{
  "dataset": "capsule endoscopy frames (Kvasir-Capsule)",
  "image_size": 96,
  "crop_scale_min": 0.5,
  "cutout": 0.25,
  "targets": ["finding"],
  "norm": "batchnorm",
  "stem": "deep",
  "label_smoothing": 0.05,
  "loss": "binary_cross_entropy",
  "residual_init": "scaled_by_depth",
  "optimizer": "normuon",
  "muon_scale": "original",
  "orthogonalizer": "newton_schulz_5",
  "steps": 12300
}
Rows from block 5 of a small image classifier, named by matrix and row number. Rows with one number belong to one channel. Each number is 128 + 24 x the weight over its row's rms, rounded and kept within 0 to 255. All counts start at 0. After the name is the row's rms in percent of the matrix's.
After each channel's rows are labels from the 100 images, of 14848, where the channel reaches its highest value: "patch colour" is the nearest of a few named colours to the mean colour under the peak. Only what is clearly more common there than usual is listed. The data: capsule endoscopy frames (Kvasir-Capsule). In brackets: how many of the 100, against the usual share in percent.
# convs0: first 3x3 conv, stride 2 (model.blocks.5.convs.0.weight, 208x144x3x3, each kernel summed), inputs 0-71
# convs1: second 3x3 conv (model.blocks.5.convs.1.weight, 208x208x3x3, transposed, each kernel summed), outputs 0-69

convs0.21 124 [140 135 129 166 137 177 121  98 156  86  92 105 138 141 110 110 133 108 131 105 109 146 142 121 151 127 179 109 105 140 137 159 122 103 137 139 116 153 119 105 162 124 138 120  92 111 120 148 103  90 162 130 146 122 117 104 114 167 147 122 139 161 136 144 145 115 146  77 135 127 118 101]
convs1.21 103 [140 117 133 136 123 150 134 130 169  78 117 110  74 173 106 117 151 138 128 106  97  84 110 113 157 137 131 131  96 197 136 119 178 133 117  98 121 145 126 104 146 144  90 134 131 138 115 140 118 150 112  63 145 148 123 119 169 120  76 144 128 122 113 125  86 179 129 131 123 109]
patch colour: grey (25 vs 7.6)

convs0.23 081 [181 152  80 126 125  98 134 143 120  63  94 131 140 148 151 135 152 151 138 136 116 130  86 133 109 138  78 112 134 112 159 118 106 102 137  89  52 118 133 100 147 162 128 110 169 179  96 149 141 123 100 136 157 132 125 118 114 124 146 125 132 143 106  82 115 159 113 114 128 151 143  99]
convs1.23 105 [139  94 141 126 142 161 106 119 116 102 129 103 120  54 131 107 103 126 160 109 143 210 134  94 121  80 142 133 110 169 115 129 121 118  92 148 124 101  96 109 120 127  85 115 131 106  75 112 135  69 148 106 112 117 120 105 132 125  99 130 135 107 109 171 143 111  90 143  89 103]
patch colour: grey (25 vs 7.6)

convs0.191 100 [ 66 109 146 171 125 129 109 152  98 150 125 145 149  97 124 137 128  94 121 109 178  92 117  97 150 132  93 138 144 139 124  76 154 117  62 164 106 157 146 122 143 120 123 123 113 163 136 136 122 148 149 135 135 136  88 110 152 115 105 150 146 147 107 125 103 107 140 142 120 155 158 123]
convs1.191 111 [119 130 134 103 132 168 137 145 114 103 137 160 128 122 174 121 125 114  96 130 117 121 117 108 150 138 124 139 101 118 127  95 107 187 115  77 122 122 115 107 151 123  97 144  95 131 100 105 156 150 124 152  92 112  95 109 162 124 139 127 114 135 155 139 105 159 215 144 146 135]
patch colour: grey (30 vs 7.6)

convs0.185 074 [118 147 149 141 103 142 116 124 140 139  99 145 132 100 138 122 188 126 128 121 144 121 151 174 148 142 124 152 120 106 121  84 145 102 140 129 123 138 130 120  77 143 112 244 146 178 156 124 132 114  89 105  92  91 177 153 159 112 146 116 123  96 100 110 120 130 126 139 113 120  91 124]
convs1.185 080 [124 180 128 121  76 116 139 140 143 186 129 133 146  95 156 132 138 133 110  85 137  47 132  78 143 140 133 114 149 133 104 126  98 148 129 125 113 119 151 127 109  69 134 130 116 106 108 108 143 150 111 165 120 130 135 146 103 179 170 114 153 157 126 113 142 129 141 140 112 159]
patch colour: orange (29 vs 12)

convs0.132 082 [144 143 151 163 129 104 148 136 113 108  91  99 129 151 120 104 152 106 141 109 121 108 112 178 139 111 112 152 102 137 117 110 152  98 137 143 129 138 121 135 151 120 113 123 157 103 125 148 139 101 129 145  81 113 172 148 126 109 171  99 132  88  85 121 111  85 135 109 137 133 121 188]
convs1.132 095 [141 153 132 122 144 119 162 133 114 144 137 126 101  98 164 167 112 119 123 125 125 150 110 140  59 171  68 124 136 128 130 139  88  88 161 132 131 183 102 121  82  99 154 120 113 141 104 131 120 114 131 138 175 106 150 154 124 151 150 126 115 157 180 130 120  97 105 139 162 143]
patch colour: pink (26 vs 0.5)

convs0.20 082 [113  68 134 114 105 123 191 148 131 126  75 102 148 138 154 110 164 110 137 132 143 134  93 137 139 113 117 120 178 110 102 106 128 119 127 138 142 153 111 173 123 160 112 121 167 112 154 141 129  91  82 128 127 142 134 115 143 134 131 126 104 132  85 140 141  78 138 114 113 136 145 171]
convs1.20 085 [109 102 132 104 144 136 132 112 206 105 135 158 112  81 133 169 160 183 151 151 127 119  92 131 169 155 114 163 142 143 102 133 135  72  97 131 107 141 178 190 147 160 112 150 107 150 157 151 124 129 135  94 146 109 116 125 116 149 141 128  70 183  99 108 141 107 115 157 146 119]
patch colour: grey (30 vs 7.6); orange (30 vs 12)

convs0.13 090 [146 125 104  90 128 144 110 106  98 139 101 137 155 110 112 147 133 135 127 154 137  87 158 127  65 167 118 120 103 119  92 161 170 115 111 171  91 117 138  87  63 119 102 110  88 120  87 100 106 174 133 135 125 159 139 117 152 130 199 104 139 129 115 127 100 125  90 127  72 126  77 141]
convs1.13 083 [112 157 145 114 111 109 130 105  92  67 111 131 143 127 134 106  85 126 139  98 126 133 128 219 146 133  97 110 115 164 154 135 102 154 118 138 158 160  99 131 123 141 113 165 152 124 134 136 130 126 150 139 117 139 173 142  70 135 111  82 149 133 106  88 146 130 169 146 108  89]
patch colour: pink (28 vs 0.5)

convs0.33 134 [124  87 109 122 132  87 169 125 146 117  93 139 167 133 141 137  88 105 104 139 130 129 108 159 155 115 168 114 171 120 136 121 142 112 101 151 131 114 126 129 185 132 157 104 138 114 143 153 163  89 137 114 105 125 138 115 141 152  95 133 125 136 117  61 121  79 137 147  96 135 103 170]
convs1.33 105 [155 122 137 101 140 141 143 146 158 177 128 173 129 144 113 139 157 140 126 119 107 106 134 104 105 133 158 155 105 218 122 118 150  97  90 126 125 127 133 139 129 150 112 141 105 222 107 123 141 167 128  94  88 147 155 125  93 132 126 123 140 117 121  80 138 135 140 147 101 108]
patch colour: grey (44 vs 7.6)

convs0.178 118 [ 74 110 109 160 108 101 115 140 185  61 120 128 142 112 123 174 107 124 122 103  94 144 142 173 112  85 108 137 135 131 144 104 145  97 111 165 137 162 131 144 145 120 165 101  81 143 117 102 150 137 142 140 144 143 162 118 147 139 109  93 125 123 104 146 162 150 111 108 102 113 161 107]
convs1.178 106 [176 138 146 133 128 104 147 143 117 117 121 146 158 149 148 138 112 118 107 140  95  90 144 210 126 130 121 122  71 100 125 129 136 122  78 153 132 151 108 135 101 125 186 120 107 167 107 157 142 101 119 143 136 185 105 138  73 148 152 125 127 121 105 127 146 114 124 147 141 127]
patch colour: grey (25 vs 7.6)

convs0.74 133 [163 172 155 123 157 151  87 127 123 147  95 145 119 124 138 105 102 110 134 116  92 150 150  92 122 103  80 101 111  63 150 103  40  94 115 152 130  93 144 128 138 118  96 143 106 125 166 153 104 124 147 123 135 147 172 148 178 141 150 140 119 146 141 129 133 141 128 133 137 138 115  98]
convs1.74 094 [120 155 130 103 130 126 137 155 147  97 124 151 103 167 147  77 123 137 147 125  94 150 101 147 145 146 200 135  92 162 116 126  92 131 152 115 123  96 145 110 135 135  75 147 110 107  79 123 141 168 123  89 133 128 156 132  92 143  66 130 143  85 166 123 151 101 113 108  75 123]
patch colour: orange (52 vs 12)

convs0.160 068 [145 118 195  99 138 179 136 125 105 108 113 110 155 126  92 126 155 140 148  98  95 134  90 143 117 161  75  95 176 125 138 137 118  85 103 145 156 173 126  87 144 131  86 134 130 125 148 135 132 156 103 152 159  81 131 118 183  87 136 156 109 151 143 153 144 137 122 125 162 118 129 106]
convs1.160 083 [135 112 134 130 111 149 127 143 133 125 132 143  93 112 115 135  84 142 164 148 126 149 102 111 126 138 108 172  79 133 140 119 135 128  68 128 159 109 132  75 130 140  99 135 123 107  79 138 133  97 144 140 122 118 114 112 124 134 111 121 141 100 112 118  76 132 139  76 122 163]
patch colour: grey (25 vs 7.6)

convs0.61 063 [ 91 109 147 111  63 105 149 136 112 121 148 145 104 128 101 153 118  84 167 154 132  92 145 126 138 120 116 177 133 131 141 135 144  49 125 170 125 112 117 104 113 141 156  69 125 136 151 147 133  78 144 107 105 112 152 201 115 123 171 116 108 153 127 110 143  96 128 120  95 131 141 141]
convs1.61 073 [194 141 150 105 118 102 109 128  89 147 117 147 111 166 126 121 133 131 119 118 170  88 118 164 111 162  98 167  97 142 114 168 111 114 101 123 120  92 146 141 125  89 112 145 128 130 119 106 134 123 134 136 173 139 117 129 109 122  91 132 153 131 133 121 120 123 135 123 124 176]
patch colour: pink (27 vs 0.5)

convs0.114 087 [104 139 178 159 115 123 126 146 129 115 122  73 133 113 129 116 109 102 133 125 114 171 111 175 117 131 125 112 144 134 150  95 134 140 142 137 115 142 135 129 146  95  82 116 158 126 114 145 101 152  96 166 117 109 168 107 138 119 119 135 146 107 119 152 119 147 135 147 117 153 166 123]
convs1.114 096 [113  85 118  98 130  80 125 131  88 103 109 152 107 151 108 132  77 143 140 100 112 100 113 147 117 124 199 125 171 157 143 107 139 131 111 165 132  87 135 109 123 142 112  92  85 112 108 102 140 101 100 130 119 137  82 126 111 101 164 136 108 151 112 162  84  89 151 164 181 129]
patch colour: grey (34 vs 7.6)

convs0.117 107 [107 134  97 142 154 144 148 129 138 116 158 119 124 137 131 152 136 145 158 132  80 112 119 136 121 118 125 132 159 185 141 146 167 123 151  85 124 102 123 137 142 137 114 103 142  92 154 123 127  83 143 156 162 129 100 108 145 182 119 143  97 108  95  99 138 123 107  98  88 112 164 116]
convs1.117 103 [ 95 170  89  97 114 139 132 134 139 131 121 124 161 186 118 130 169 105 150 105 131 130 141 158 114 138 126 116 124  86 156 131 104  88 118 113 132 136 118 131 140 137 124 158 101 111 160 149 124 143 150 140 181 128 123 120 178 136 140 127 136 121 115  90 219 145 134 145 105 109]
patch colour: grey (32 vs 7.6)

convs0.197 075 [102 119 159 116 156 166 137 169  92 117 141 125 122 104 138 141 115 137 138 108 165 136 132  91 123 154 155 165 131 142 167  96 160 128 129 118 117 134 163 105 132 144 122 131 114 135 153 117 135 108 122 149 155 105 149 125 112 100 134 151  79 132 162 119 170 108 152 144 154 167 173  73]
convs1.197 091 [104  84 129 141 135 159 130 139 127 130 123  82  89  90 131 130  88 123 116 143 167 138 127  58 123 120 133 131 128 103 102 110  94 112 129 145 155 120 113 117 153  95 140 113 122  79 148 137 102  86 113 105 101 117 115 123 101  88 137 123 122 158 141 165 103 105  96 132 133 124]
patch colour: orange (37 vs 12)

convs0.192 073 [132 139 114 186 153 117 156 121 163 129 108 147 149 111 157 165 108 142 155 127  98 144 133 137 139 127  90  89 144 127 133 167 149 134 141  96 108 150 118  79 148 122 107  69 102 150 152 138 170 140 129  54 111 115 141 114 135 114  96 138 120 112 105 128  70 173 129 109 119 137 125 126]
convs1.192 100 [125 103 130 157 133 155 154 107 150 179 152 141 174 109 122 102 129 132 120 143 129 126 138 180 120 115 104 118  81 127 105 153 163 162 118 165 114 121 111 107 119 107 131 155  91 143 102 124 134 114 131 147 126 126  90 109 151 149 145 129 149 162 132 179 149 118 139 155 116 122]
patch colour: grey (31 vs 7.6)

convs0.89 094 [155 125 157 122 129  89  94 135  95 138 168 123 140  97 109 145 171 127 117 137 113 120 131 100 159 114 101 124 146 158 149 106 162 121 131 122 132 136 138 110 152  97 136 133 139 144 153 134  96 139 109 138 128 142 113 115 145 111 129 152  70 117 171 131 143 160 155  96  95 114 129 147]
convs1.89 105 [117  82 114 164 165 133 121 110 148 106 124 149 108  96 137 120 136 110 110 108 143 115 135  94 114 114 110 113 156 130 127 127 163 152 122 122 123  72 134 165 150  97 138 139  88  98 126 101 147  90  70 121 151 122 112 132 123 131 114 135  95 104 103 139  64  89 105 142 120 123]
patch colour: orange (56 vs 12)

convs0.65 086 [120  80 160 128 122 160 137 116 113 122  57  99 123 111 119 145  97 156 167 164 116 132 136 104 113 136 117 134 123 115 119 141 142  84 135 146 146 159 201 117 127 159 153 166  93 134  87  98 143 103  96 104 128 118 130 135 132 125 105 124 156 112 136 123 136 169 115 116 130 119 102 165]
convs1.65 095 [131 118 147 113 144 115 133 108 131 105 119 104 170 107 110 137 101 124 114 140 131 109 119 103 113 125 120  91 106 183 167 135 119  84 173 142 135 153  98 146 101 113 153 144 156 111  90 131 130 130 147 138 107 134 135 143  69 123 147 137 103 143 129 123 155 159 173 145 107 154]
patch colour: orange (51 vs 12)

convs0.102 095 [106  98 161 132 138 134 158 123  91 159 132  91 142  89 100 101 105 124 108 118 135 160 150 105  93 127 119 134 141 111 125  85 117 120  99  98 147 112 162  79 110 172 109 104  88 105 110 112 113 132 104 100 120 102 128 106 137 129 131 164 147 123 111 140 128 174 125 142 106 133 141 156]
convs1.102 106 [127 145 104 133 134  99 122 132  85 201 171 119 124 106 118 134 109 152 103 165 141 106 118 148 125 115 117 137 118 139 158 127  82 146 120 121 113  38 147  79 131 145 147  95 124  94 108 131  81 116 115 114 124 154 138 116  93 164 146 137 134  89 173 135 140 125 103 131 131 133]
patch colour: orange (30 vs 12)

convs0.58 099 [ 85  89 163 142 114 106 138 168 111 128 127 146  97  92 159 119 141 113 121 154 106 148 141 143 147  74 171 156 138 134 119 112 150 104 174 146 113 103 151 125 128 119 115 121 120 118  96 116 133  79  85 181 113 107 170 111 151 111  85 176 130 120  93  94 100 154 151 125 135 134 130 121]
convs1.58 105 [108 108 159  82 145 129 152 129 182 114 136 179  58 160 123 130 145 111 159 117 104 143 150 134  73 135 154 121 131  94 123 101 148 140 156 134 142 154 110 135 127 134 107 160 104 148 128 139 123 144 143 126 106 109 124  84 154 113 114 125 186 128 102 104 118  98 102 132 153 163]
patch colour: black (34 vs 1.3)

convs0.124 082 [147 131 134 159 119 157 105 125  83 101 104 121 155 141 105 150 114 142 112 103 143  64  95 136 156 143 134 101 142 156 146 121 138  92 115 140  74 137 102 158 132  77 117 123 135 127 131 149 117 135 154  76 111 124 130 147 121  85 111 148 134 157 142 121 131  95 118 159  93 132 102 161]
convs1.124 100 [136  58 128 129 115 129 141 125  75  80 151 139 122 107 115 126 117 124 120 136 132  85 160 176 112 116 106 167 141  98 112 102 142 138  63 149 113 144 129  80 126 144 138 136 131 139  86 113 166 145 146 113 175  98 121 127 130 150  99 126  87 138  85  82 190 130 161 129 163 134]
patch colour: pink (27 vs 0.5)

convs0.199 055 [136 124  87 126 113 102  99 127 106 130 143 143 128 112 111 130 111 133 164 195 177  92 145 130  92 126 148 125 138  71 163 113 104  77 116 122 113 102 111  89  69 134 133 179 105 130 122 141 135 100 105  93  93 127 131 140 136 143 152 125 130 164 108 122 124 140 114 126  90 163 114 125]
convs1.199 084 [112 151 114 117 137 161 134 132 101 145 150 131 123 190 117 162 139 146 147  85 133 130 114 141 153 130 131 128 153 197 154 140 126  99 108 148 140  96 145 130 156 106 112 144 148 138 146 108 108 114 145 139 134 138 118 144  85 105 176 115  80 134 159  96 162 138 151 150  93 148]
patch colour: pink (25 vs 0.5)

convs0.53 080 [ 62 147 128 102 133 174 143 108 129 108  66 140 145 151 105  83 129 134 123 133 125  92 116  83 107 167 106 115 122  96 128 141 105 137 150 174  99 123 138 143 111 141  94 133 106 119 164 128 161 129 133 149 119 133 134 102 129 120 139 184 117 160 165 113 119 112 102 153 102 138 132 133]
convs1.53 094 [100 141 117 146 120 200 126 124 106 147 118 122 106 142 149 150  97 146 101  84 134 130 136 132 154 112 106 127  86 174 144  92 171 122 116 149 156 132 155 105 108 113 146 119 109 107 112 113  74  82 118 139 107 139 136 192 126 150 104 122 131 123 117 124 123 160 158  78 112 149]
patch colour: grey (35 vs 7.6)

convs0.202 166 [126 138 127 161  69  79 129 137 149  75 153 108 154 117  84 118 100 104 136 141 156 110 142 119 146 140 100 150 124 116 102 129  94 166 129 150 126 136 161 104 132 114 143 100 152 126 113 161 133 111 133 131 139 105 124 120 144 121 108  92 114 153  96 125 139 110 114 149 104 109 149 122]
convs1.202 109 [109 189 116 112 139 120 129 123 139 172 130 109 151 181 124 118 161 101 110 124 132 102 121  62 144 114 149 130 109 184 112 138  71  94 147 139  87 173  79 105 122 123 127  85 118 147 153 138 116 123 135 113 121 151 135  83 174 124 127 137 151  97 170 154 120 124 118 115  88 141]
patch colour: grey (33 vs 7.6)

convs0.50 076 [137 109  69 165 181 123 117 179 124 103  85 117 153 138 137 124 104 176 141 156 118 145 103 126  83 122 122 121 166 145 112 111  82 107  99 129  98 120 137 169 124 139 134 106 114 145 115 159  89 111 129 127 124 114 109 111 169 140 123 119  79 125 133 133 110  80 125 113 109 131 163 119]
convs1.50 106 [142  71 104 148 130 159 145 124 117  70 122 173  64 123 144 142  92  82 144 135 158 120 114 129 159 117 131 106 179 114 136  99 132 148 136 117 109  71 124 123 122 134  78 138 122 154 117 114 135  89 133 137  87 123 168 129  99 120 147 128 146 124 115 133 114 106 146  92  51 135]
patch colour: grey (30 vs 7.6)

convs0.150 112 [104  96 117  98 129 128 154 149 137 151 115 146 128 122 121 115 117 146 161 125 122 140 173 117 116 111 103 196  86 136 152 133  46 127 135 114 149 131 127 126 122 127 132 134  98 151 146 136 150 141 140 117  99 131 130  83 125 130 143 118 132 132 124 125 181 112 144 102 123 108 159 154]
convs1.150 099 [148 149 107 147 130 124 118 117 105  86 130 132 136 105 119 112  82 132 110 130 124 152 139 161 183 147 129 118 130 117 135  66 133 109 153 120 113  81 150 141 135 156 131 153 142 106 121 140 117 114  96 148 123  94  64 107 110  98 149 137 126 117 110  82 124 153  92 119 108 106]
patch colour: black (46 vs 1.3)