config.toml
widths = [96, 144, 208]
label_smoothing = 0.05
optimizer = "normuon"
warmup_steps = 610
Rows from block 5 of a small image classifier, named by matrix and row number. Rows with one number belong to one channel. Each number is 50 + 12 x the weight over its row's rms, rounded and kept within 0 to 99. All counts start at 0.
After each channel's rows are labels from the 100 images, of 14848, where the channel reaches its highest value: "place" is the part of the image that holds the peak; "responds to" is what is common among them. Only what is clearly more common there than usual is listed. The data: capsule endoscopy frames (Kvasir-Capsule).
# convs0: first 3x3 conv, stride 2 (model.blocks.5.convs.0.weight, 208x144x3x3, each kernel summed), inputs 0-71
# convs1: second 3x3 conv (model.blocks.5.convs.1.weight, 208x208x3x3, transposed, each kernel summed), outputs 0-69

convs0.11:37 55 36 36 58 56 60 41 62 54 41 47 56 59 77 41 52 54 60 65 62 34 66 65 37 56 46 67 49 33 47 59 53 58 48 30 30 39 68 38 46 56 34 50 40 53 55 57 45 50 55 66 45 42 65 67 60 44 59 38 44 46 34 49 40 62 64 43 67 46 45 46
convs1.11:50 10 40 20 46 60 43 49 56 52 43 39 68 50 52 46 77 49 41 44 52 56 50 32 60 56 44 48 45 28 52 43 65 36 76 61 57 77 55 77 47 72 53 52 45 35 58 42 50 66 60 35 54 52 55 46 57 50 48 49 60 57 52 36 62 29 37 43 46 46
place: bottom right
responds to: finding: reduced mucosal view

convs0.115:46 44 48 52 58 56 66 59 41 48 61 47 39 55 38 71 40 41 44 64 67 47 48 44 40 54 55 65 38 34 48 20 51 27 35 53 57 40 60 53 38 81 46 32 35 55 28 37 54 42 55 52 40 27 55 56 42 43 81 52 52 60 72 36 54 46 50 63 43 37 56 39
convs1.115:25 59 64 41 61 40 60 50 22 27 63 44 72 75 42 43 47 51 44 46 70 57 56 55 59 62 19 32 51 71 39 50 42 47 47 45 57 57 51 44 64 46 60 52 52 38 60 40 52 68 33 55 42 45 33 46 52 23 37 60 57 42 61 55 58 68 68 45 54 49
place: bottom left; middle left
responds to: finding: lymphangiectasia; finding: foreign body

convs0.88:51 68 67 41 36 60 33 36 69 57 56 38 57 34 43 47 32 46 41 49 65 23 61 59 57 58 51 45 54 61 65 48 60 46 56 70 41 40 56 61 52 46 51 50 52 44 49 60 56 66 39 79 55 34 44 59 53 62 37 48 49 48 54 40 46 21 55 32 53 60 41 29
convs1.88:33 71 49 57 44 51 48 48 26 09 19 57 48 36 58 54 49 43 51 42 53 41 35 48 31 60 75 43 42 50 42 37 31 70 46 40 37 43 42 56 41 55 57 52 48 44 72 45 40 55 47 71 56 48 35 46 33 37 37 50 31 39 46 37 56 41 85 49 46 33
place: bottom centre; bottom right
responds to: finding: ileocecal valve

convs0.169:70 48 46 71 56 65 55 42 48 64 44 58 59 48 62 47 57 41 37 41 47 65 55 45 60 67 44 31 61 67 51 32 32 35 32 79 44 61 49 60 55 48 47 47 48 61 60 50 59 63 29 60 54 38 55 43 44 32 34 66 29 51 40 41 67 63 60 48 57 40 61 35
convs1.169:46 50 55 53 54 72 38 50 26 47 53 52 32 37 40 50 26 67 58 53 50 63 52 38 21 51 35 66 36 48 57 50 40 41 32 56 50 17 35 42 53 26 57 56 45 30 39 57 45 20 76 45 48 36 28 53 35 43 58 47 52 69 43 53 46 33 35 44 55 57
place: bottom right
responds to: finding: angiectasia

convs0.118:33 38 83 78 47 46 54 47 79 66 51 33 38 41 27 47 42 51 29 34 44 55 42 54 51 42 53 35 65 60 54 31 56 49 49 61 54 30 57 43 48 47 49 46 75 49 64 37 60 54 56 53 49 55 78 58 56 57 53 69 28 40 23 26 44 53 62 43 45 52 55 65
convs1.118:23 48 61 55 46 59 47 46 45 76 52 61 43 44 34 32 58 50 45 58 47 42 66 50 63 55 38 59 48 11 45 48 72 51 95 58 41 51 27 59 64 40 62 45 55 63 46 56 45 46 20 53 50 61 49 55 90 34 39 54 45 54 58 62 32 31 00 25 69 41
place: top centre
responds to: finding: ulcer

convs0.1:37 27 55 48 40 31 63 56 33 62 45 51 35 46 48 40 72 54 72 54 57 36 43 54 34 26 39 70 41 32 54 42 65 53 39 35 55 45 55 38 62 49 48 56 73 54 48 57 47 42 41 56 39 60 56 71 43 51 40 43 73 40 69 45 60 42 55 30 32 54 58 49
convs1.1:36 50 45 74 56 64 39 44 43 31 66 43 48 54 42 63 33 55 54 37 53 58 54 55 57 62 61 54 46 53 45 76 19 29 25 47 43 49 67 36 56 60 68 47 30 36 75 52 40 54 55 58 74 54 21 63 48 62 53 51 45 62 78 15 46 53 38 45 59 37
place: bottom left; bottom right
responds to: finding: pylorus

convs0.176:62 53 72 45 61 54 45 32 70 48 51 44 41 35 48 43 55 55 58 41 41 35 52 43 52 55 36 57 40 65 25 59 38 37 54 46 71 44 53 30 54 50 57 51 54 30 49 62 81 42 39 48 37 62 66 57 71 61 55 70 34 62 76 59 69 42 60 49 47 56 66 61
convs1.176:43 62 49 34 52 50 41 65 63 56 46 53 16 62 52 46 71 59 44 50 50 46 52 28 45 40 45 44 30 52 46 56 34 49 63 47 46 53 67 35 55 48 48 33 40 71 37 57 46 52 51 60 52 84 32 41 63 67 49 53 25 52 40 60 51 69 21 41 54 43
place: bottom centre; bottom right
responds to: finding: ileocecal valve

convs0.47:46 42 43 60 55 64 33 50 54 36 51 39 54 53 37 56 61 48 44 38 68 60 51 72 47 68 35 30 53 46 54 46 56 31 31 62 43 67 33 52 73 53 46 43 57 64 60 46 37 63 54 73 45 45 32 35 55 51 64 46 38 37 35 45 57 47 44 29 42 67 50 56
convs1.47:56 61 44 38 54 37 65 45 48 57 37 52 48 45 56 45 55 51 35 41 46 61 49 47 46 75 53 46 35 49 60 59 36 39 75 47 65 50 29 51 35 37 22 56 32 34 35 52 51 59 43 27 49 27 61 56 44 52 45 64 59 47 50 28 55 49 34 61 26 43
place: bottom centre; bottom right
responds to: finding: pylorus

convs0.189:26 34 60 43 51 45 43 46 58 48 31 63 68 41 45 66 36 40 53 36 51 53 22 33 23 41 13 35 67 34 59 60 46 25 55 41 63 47 47 41 59 49 73 46 44 60 56 65 50 45 46 47 40 56 64 58 63 60 71 61 42 28 55 40 51 45 42 45 42 50 42 39
convs1.189:61 52 66 64 52 82 36 55 67 45 72 56 51 50 64 38 52 63 44 39 46 62 60 51 57 62 43 64 28 54 42 49 63 45 43 45 68 62 39 58 60 64 54 44 52 57 57 72 35 74 40 47 61 58 61 44 47 53 64 55 52 48 77 66 45 46 51 28 53 46
place: bottom left; middle left
responds to: finding: reduced mucosal view

convs0.205:69 48 52 48 56 39 70 48 41 47 52 34 49 40 64 39 76 55 53 41 25 53 46 42 47 65 38 23 46 34 41 49 35 44 43 44 50 63 40 42 35 47 44 44 46 72 43 46 54 45 40 71 70 66 61 38 78 49 54 32 71 60 60 54 57 44 38 29 61 47 48 35
convs1.205:48 41 53 27 47 48 47 52 40 63 46 37 38 34 45 55 51 54 53 46 61 42 27 36 62 62 36 55 56 48 42 38 43 42 37 44 48 24 47 43 46 53 42 61 65 71 27 44 37 40 60 52 36 54 34 42 49 38 49 52 76 63 25 21 36 41 34 45 31 55
place: bottom centre; bottom right
responds to: finding: erosion

convs0.24:31 46 43 42 54 41 56 53 37 53 45 60 58 56 53 61 44 48 51 55 57 65 52 70 45 48 29 52 42 51 66 42 29 20 34 48 50 43 53 60 00 55 52 39 50 65 65 58 38 61 49 37 28 33 44 55 50 30 56 68 25 39 59 32 43 53 38 51 28 52 42 42
convs1.24:39 35 56 58 72 56 53 80 36 53 62 31 51 58 44 44 30 38 48 52 56 40 58 43 54 43 14 54 64 10 42 37 51 49 57 39 54 39 51 62 60 19 43 51 47 34 60 46 56 65 61 42 38 85 46 58 46 45 45 49 60 50 57 66 64 53 53 46 38 55
place: bottom centre
responds to: finding: foreign body

convs0.152:45 39 68 52 41 47 53 60 44 60 46 53 56 40 60 45 48 71 51 66 51 58 67 58 31 53 26 47 63 70 66 54 66 51 49 50 31 28 39 53 32 33 40 37 50 54 62 49 38 51 63 41 52 50 64 38 59 60 57 47 56 62 57 32 52 49 39 64 48 40 51 32
convs1.152:43 42 47 30 53 58 57 57 38 47 44 36 33 70 56 47 61 47 43 31 44 26 44 33 35 40 66 49 65 61 48 43 58 51 12 42 32 46 43 43 52 52 54 51 62 59 67 54 64 44 45 40 58 47 57 50 29 27 39 54 69 45 43 65 25 77 42 71 27 46
place: bottom left
responds to: finding: reduced mucosal view

convs0.15:43 41 57 60 52 49 47 49 31 34 36 25 67 53 29 36 33 58 57 41 39 47 56 49 32 44 73 51 41 46 69 70 33 48 53 52 57 56 75 40 54 68 50 41 30 37 38 68 61 42 66 77 34 40 41 40 50 79 43 32 55 52 69 65 59 38 58 42 46 53 55 54
convs1.15:69 46 43 62 46 43 53 40 54 31 40 50 43 54 33 69 46 51 55 56 49 62 57 35 72 41 24 55 72 50 74 53 80 36 67 75 42 47 51 50 47 48 64 51 81 46 25 32 39 38 46 36 50 54 44 63 46 42 39 55 47 52 34 59 36 79 56 56 55 57
place: bottom left
responds to: finding: lymphangiectasia; finding: angiectasia

convs0.164:46 59 58 58 56 53 62 37 43 44 50 43 77 45 55 42 49 37 49 42 61 52 40 74 55 66 76 58 57 42 40 40 65 60 63 51 38 16 61 34 50 51 59 42 67 32 56 31 89 50 47 38 43 51 36 71 51 30 52 41 72 69 43 54 70 43 26 61 37 47 34 25
convs1.164:43 19 59 35 57 29 51 57 51 48 52 67 56 30 57 44 70 40 40 52 57 20 36 47 27 51 61 44 65 48 52 64 28 42 36 44 61 52 61 29 37 60 66 43 57 56 60 44 58 54 47 36 43 24 64 36 55 60 46 53 51 34 53 51 29 47 62 39 32 39
place: bottom centre
responds to: finding: pylorus

convs0.87:54 44 47 36 66 83 43 62 37 67 54 39 53 46 41 55 48 40 36 36 38 61 35 45 59 59 39 27 65 51 55 52 39 54 60 65 54 62 29 55 47 56 54 50 82 32 47 49 61 38 53 45 65 39 45 55 52 36 51 43 62 41 54 42 50 20 44 43 51 53 31 46
convs1.87:52 43 56 30 43 47 61 48 75 28 39 24 59 49 45 41 35 55 39 40 53 58 38 44 52 53 44 53 45 50 44 63 52 29 24 38 57 40 74 49 53 72 49 50 72 55 61 54 59 67 54 57 43 51 41 57 32 59 49 46 74 37 46 19 62 41 29 58 33 34
place: bottom right; bottom centre
responds to: finding: pylorus

convs0.62:37 59 66 58 39 50 44 46 49 34 48 28 43 33 44 40 86 75 42 59 66 48 42 59 62 62 29 31 55 45 54 26 63 52 46 37 47 49 36 50 44 69 55 50 50 58 62 25 62 67 32 66 61 46 44 50 43 46 50 35 43 58 26 50 45 64 71 40 54 51 42 59
convs1.62:46 26 34 70 38 49 51 53 40 45 54 38 34 23 50 36 61 56 51 50 36 31 61 30 73 69 68 46 49 37 32 54 56 55 78 33 38 72 61 67 70 36 56 38 44 75 31 35 65 39 40 67 45 48 48 51 58 54 37 49 32 24 48 40 31 44 45 82 46 56
place: bottom centre
responds to: finding: pylorus

convs0.18:59 57 41 45 50 56 63 54 53 32 44 49 63 37 64 35 57 49 60 47 42 37 47 53 53 67 53 43 43 56 64 55 34 46 53 51 48 37 22 47 54 45 38 54 53 65 41 60 72 41 25 57 47 56 56 42 73 78 54 41 30 57 39 51 56 50 47 69 32 60 49 50
convs1.18:24 61 34 39 46 59 50 57 63 69 39 52 62 37 56 54 47 34 48 30 49 37 57 33 53 49 36 55 78 73 47 45 19 46 25 51 54 49 48 44 48 51 47 27 51 61 63 54 52 29 47 51 63 62 44 41 62 65 60 44 46 50 39 52 45 46 41 21 67 43
place: bottom right; bottom centre
responds to: finding: foreign body

convs0.63:60 51 32 44 48 55 46 61 47 38 43 45 42 45 57 62 48 58 82 43 35 20 27 51 50 68 47 44 55 64 61 70 35 39 56 52 36 29 48 71 56 38 47 44 44 55 69 71 56 45 57 58 17 38 47 56 64 55 44 79 58 66 69 35 33 54 49 51 39 43 57 53
convs1.63:12 53 54 34 58 33 49 54 63 63 55 54 53 32 63 49 36 51 59 51 47 46 53 49 61 58 28 49 51 51 61 59 46 38 44 43 59 00 74 50 49 51 64 67 64 76 38 54 59 43 64 43 47 44 52 48 59 47 43 43 31 41 40 49 33 51 47 38 53 48
place: bottom right
responds to: finding: ileocecal valve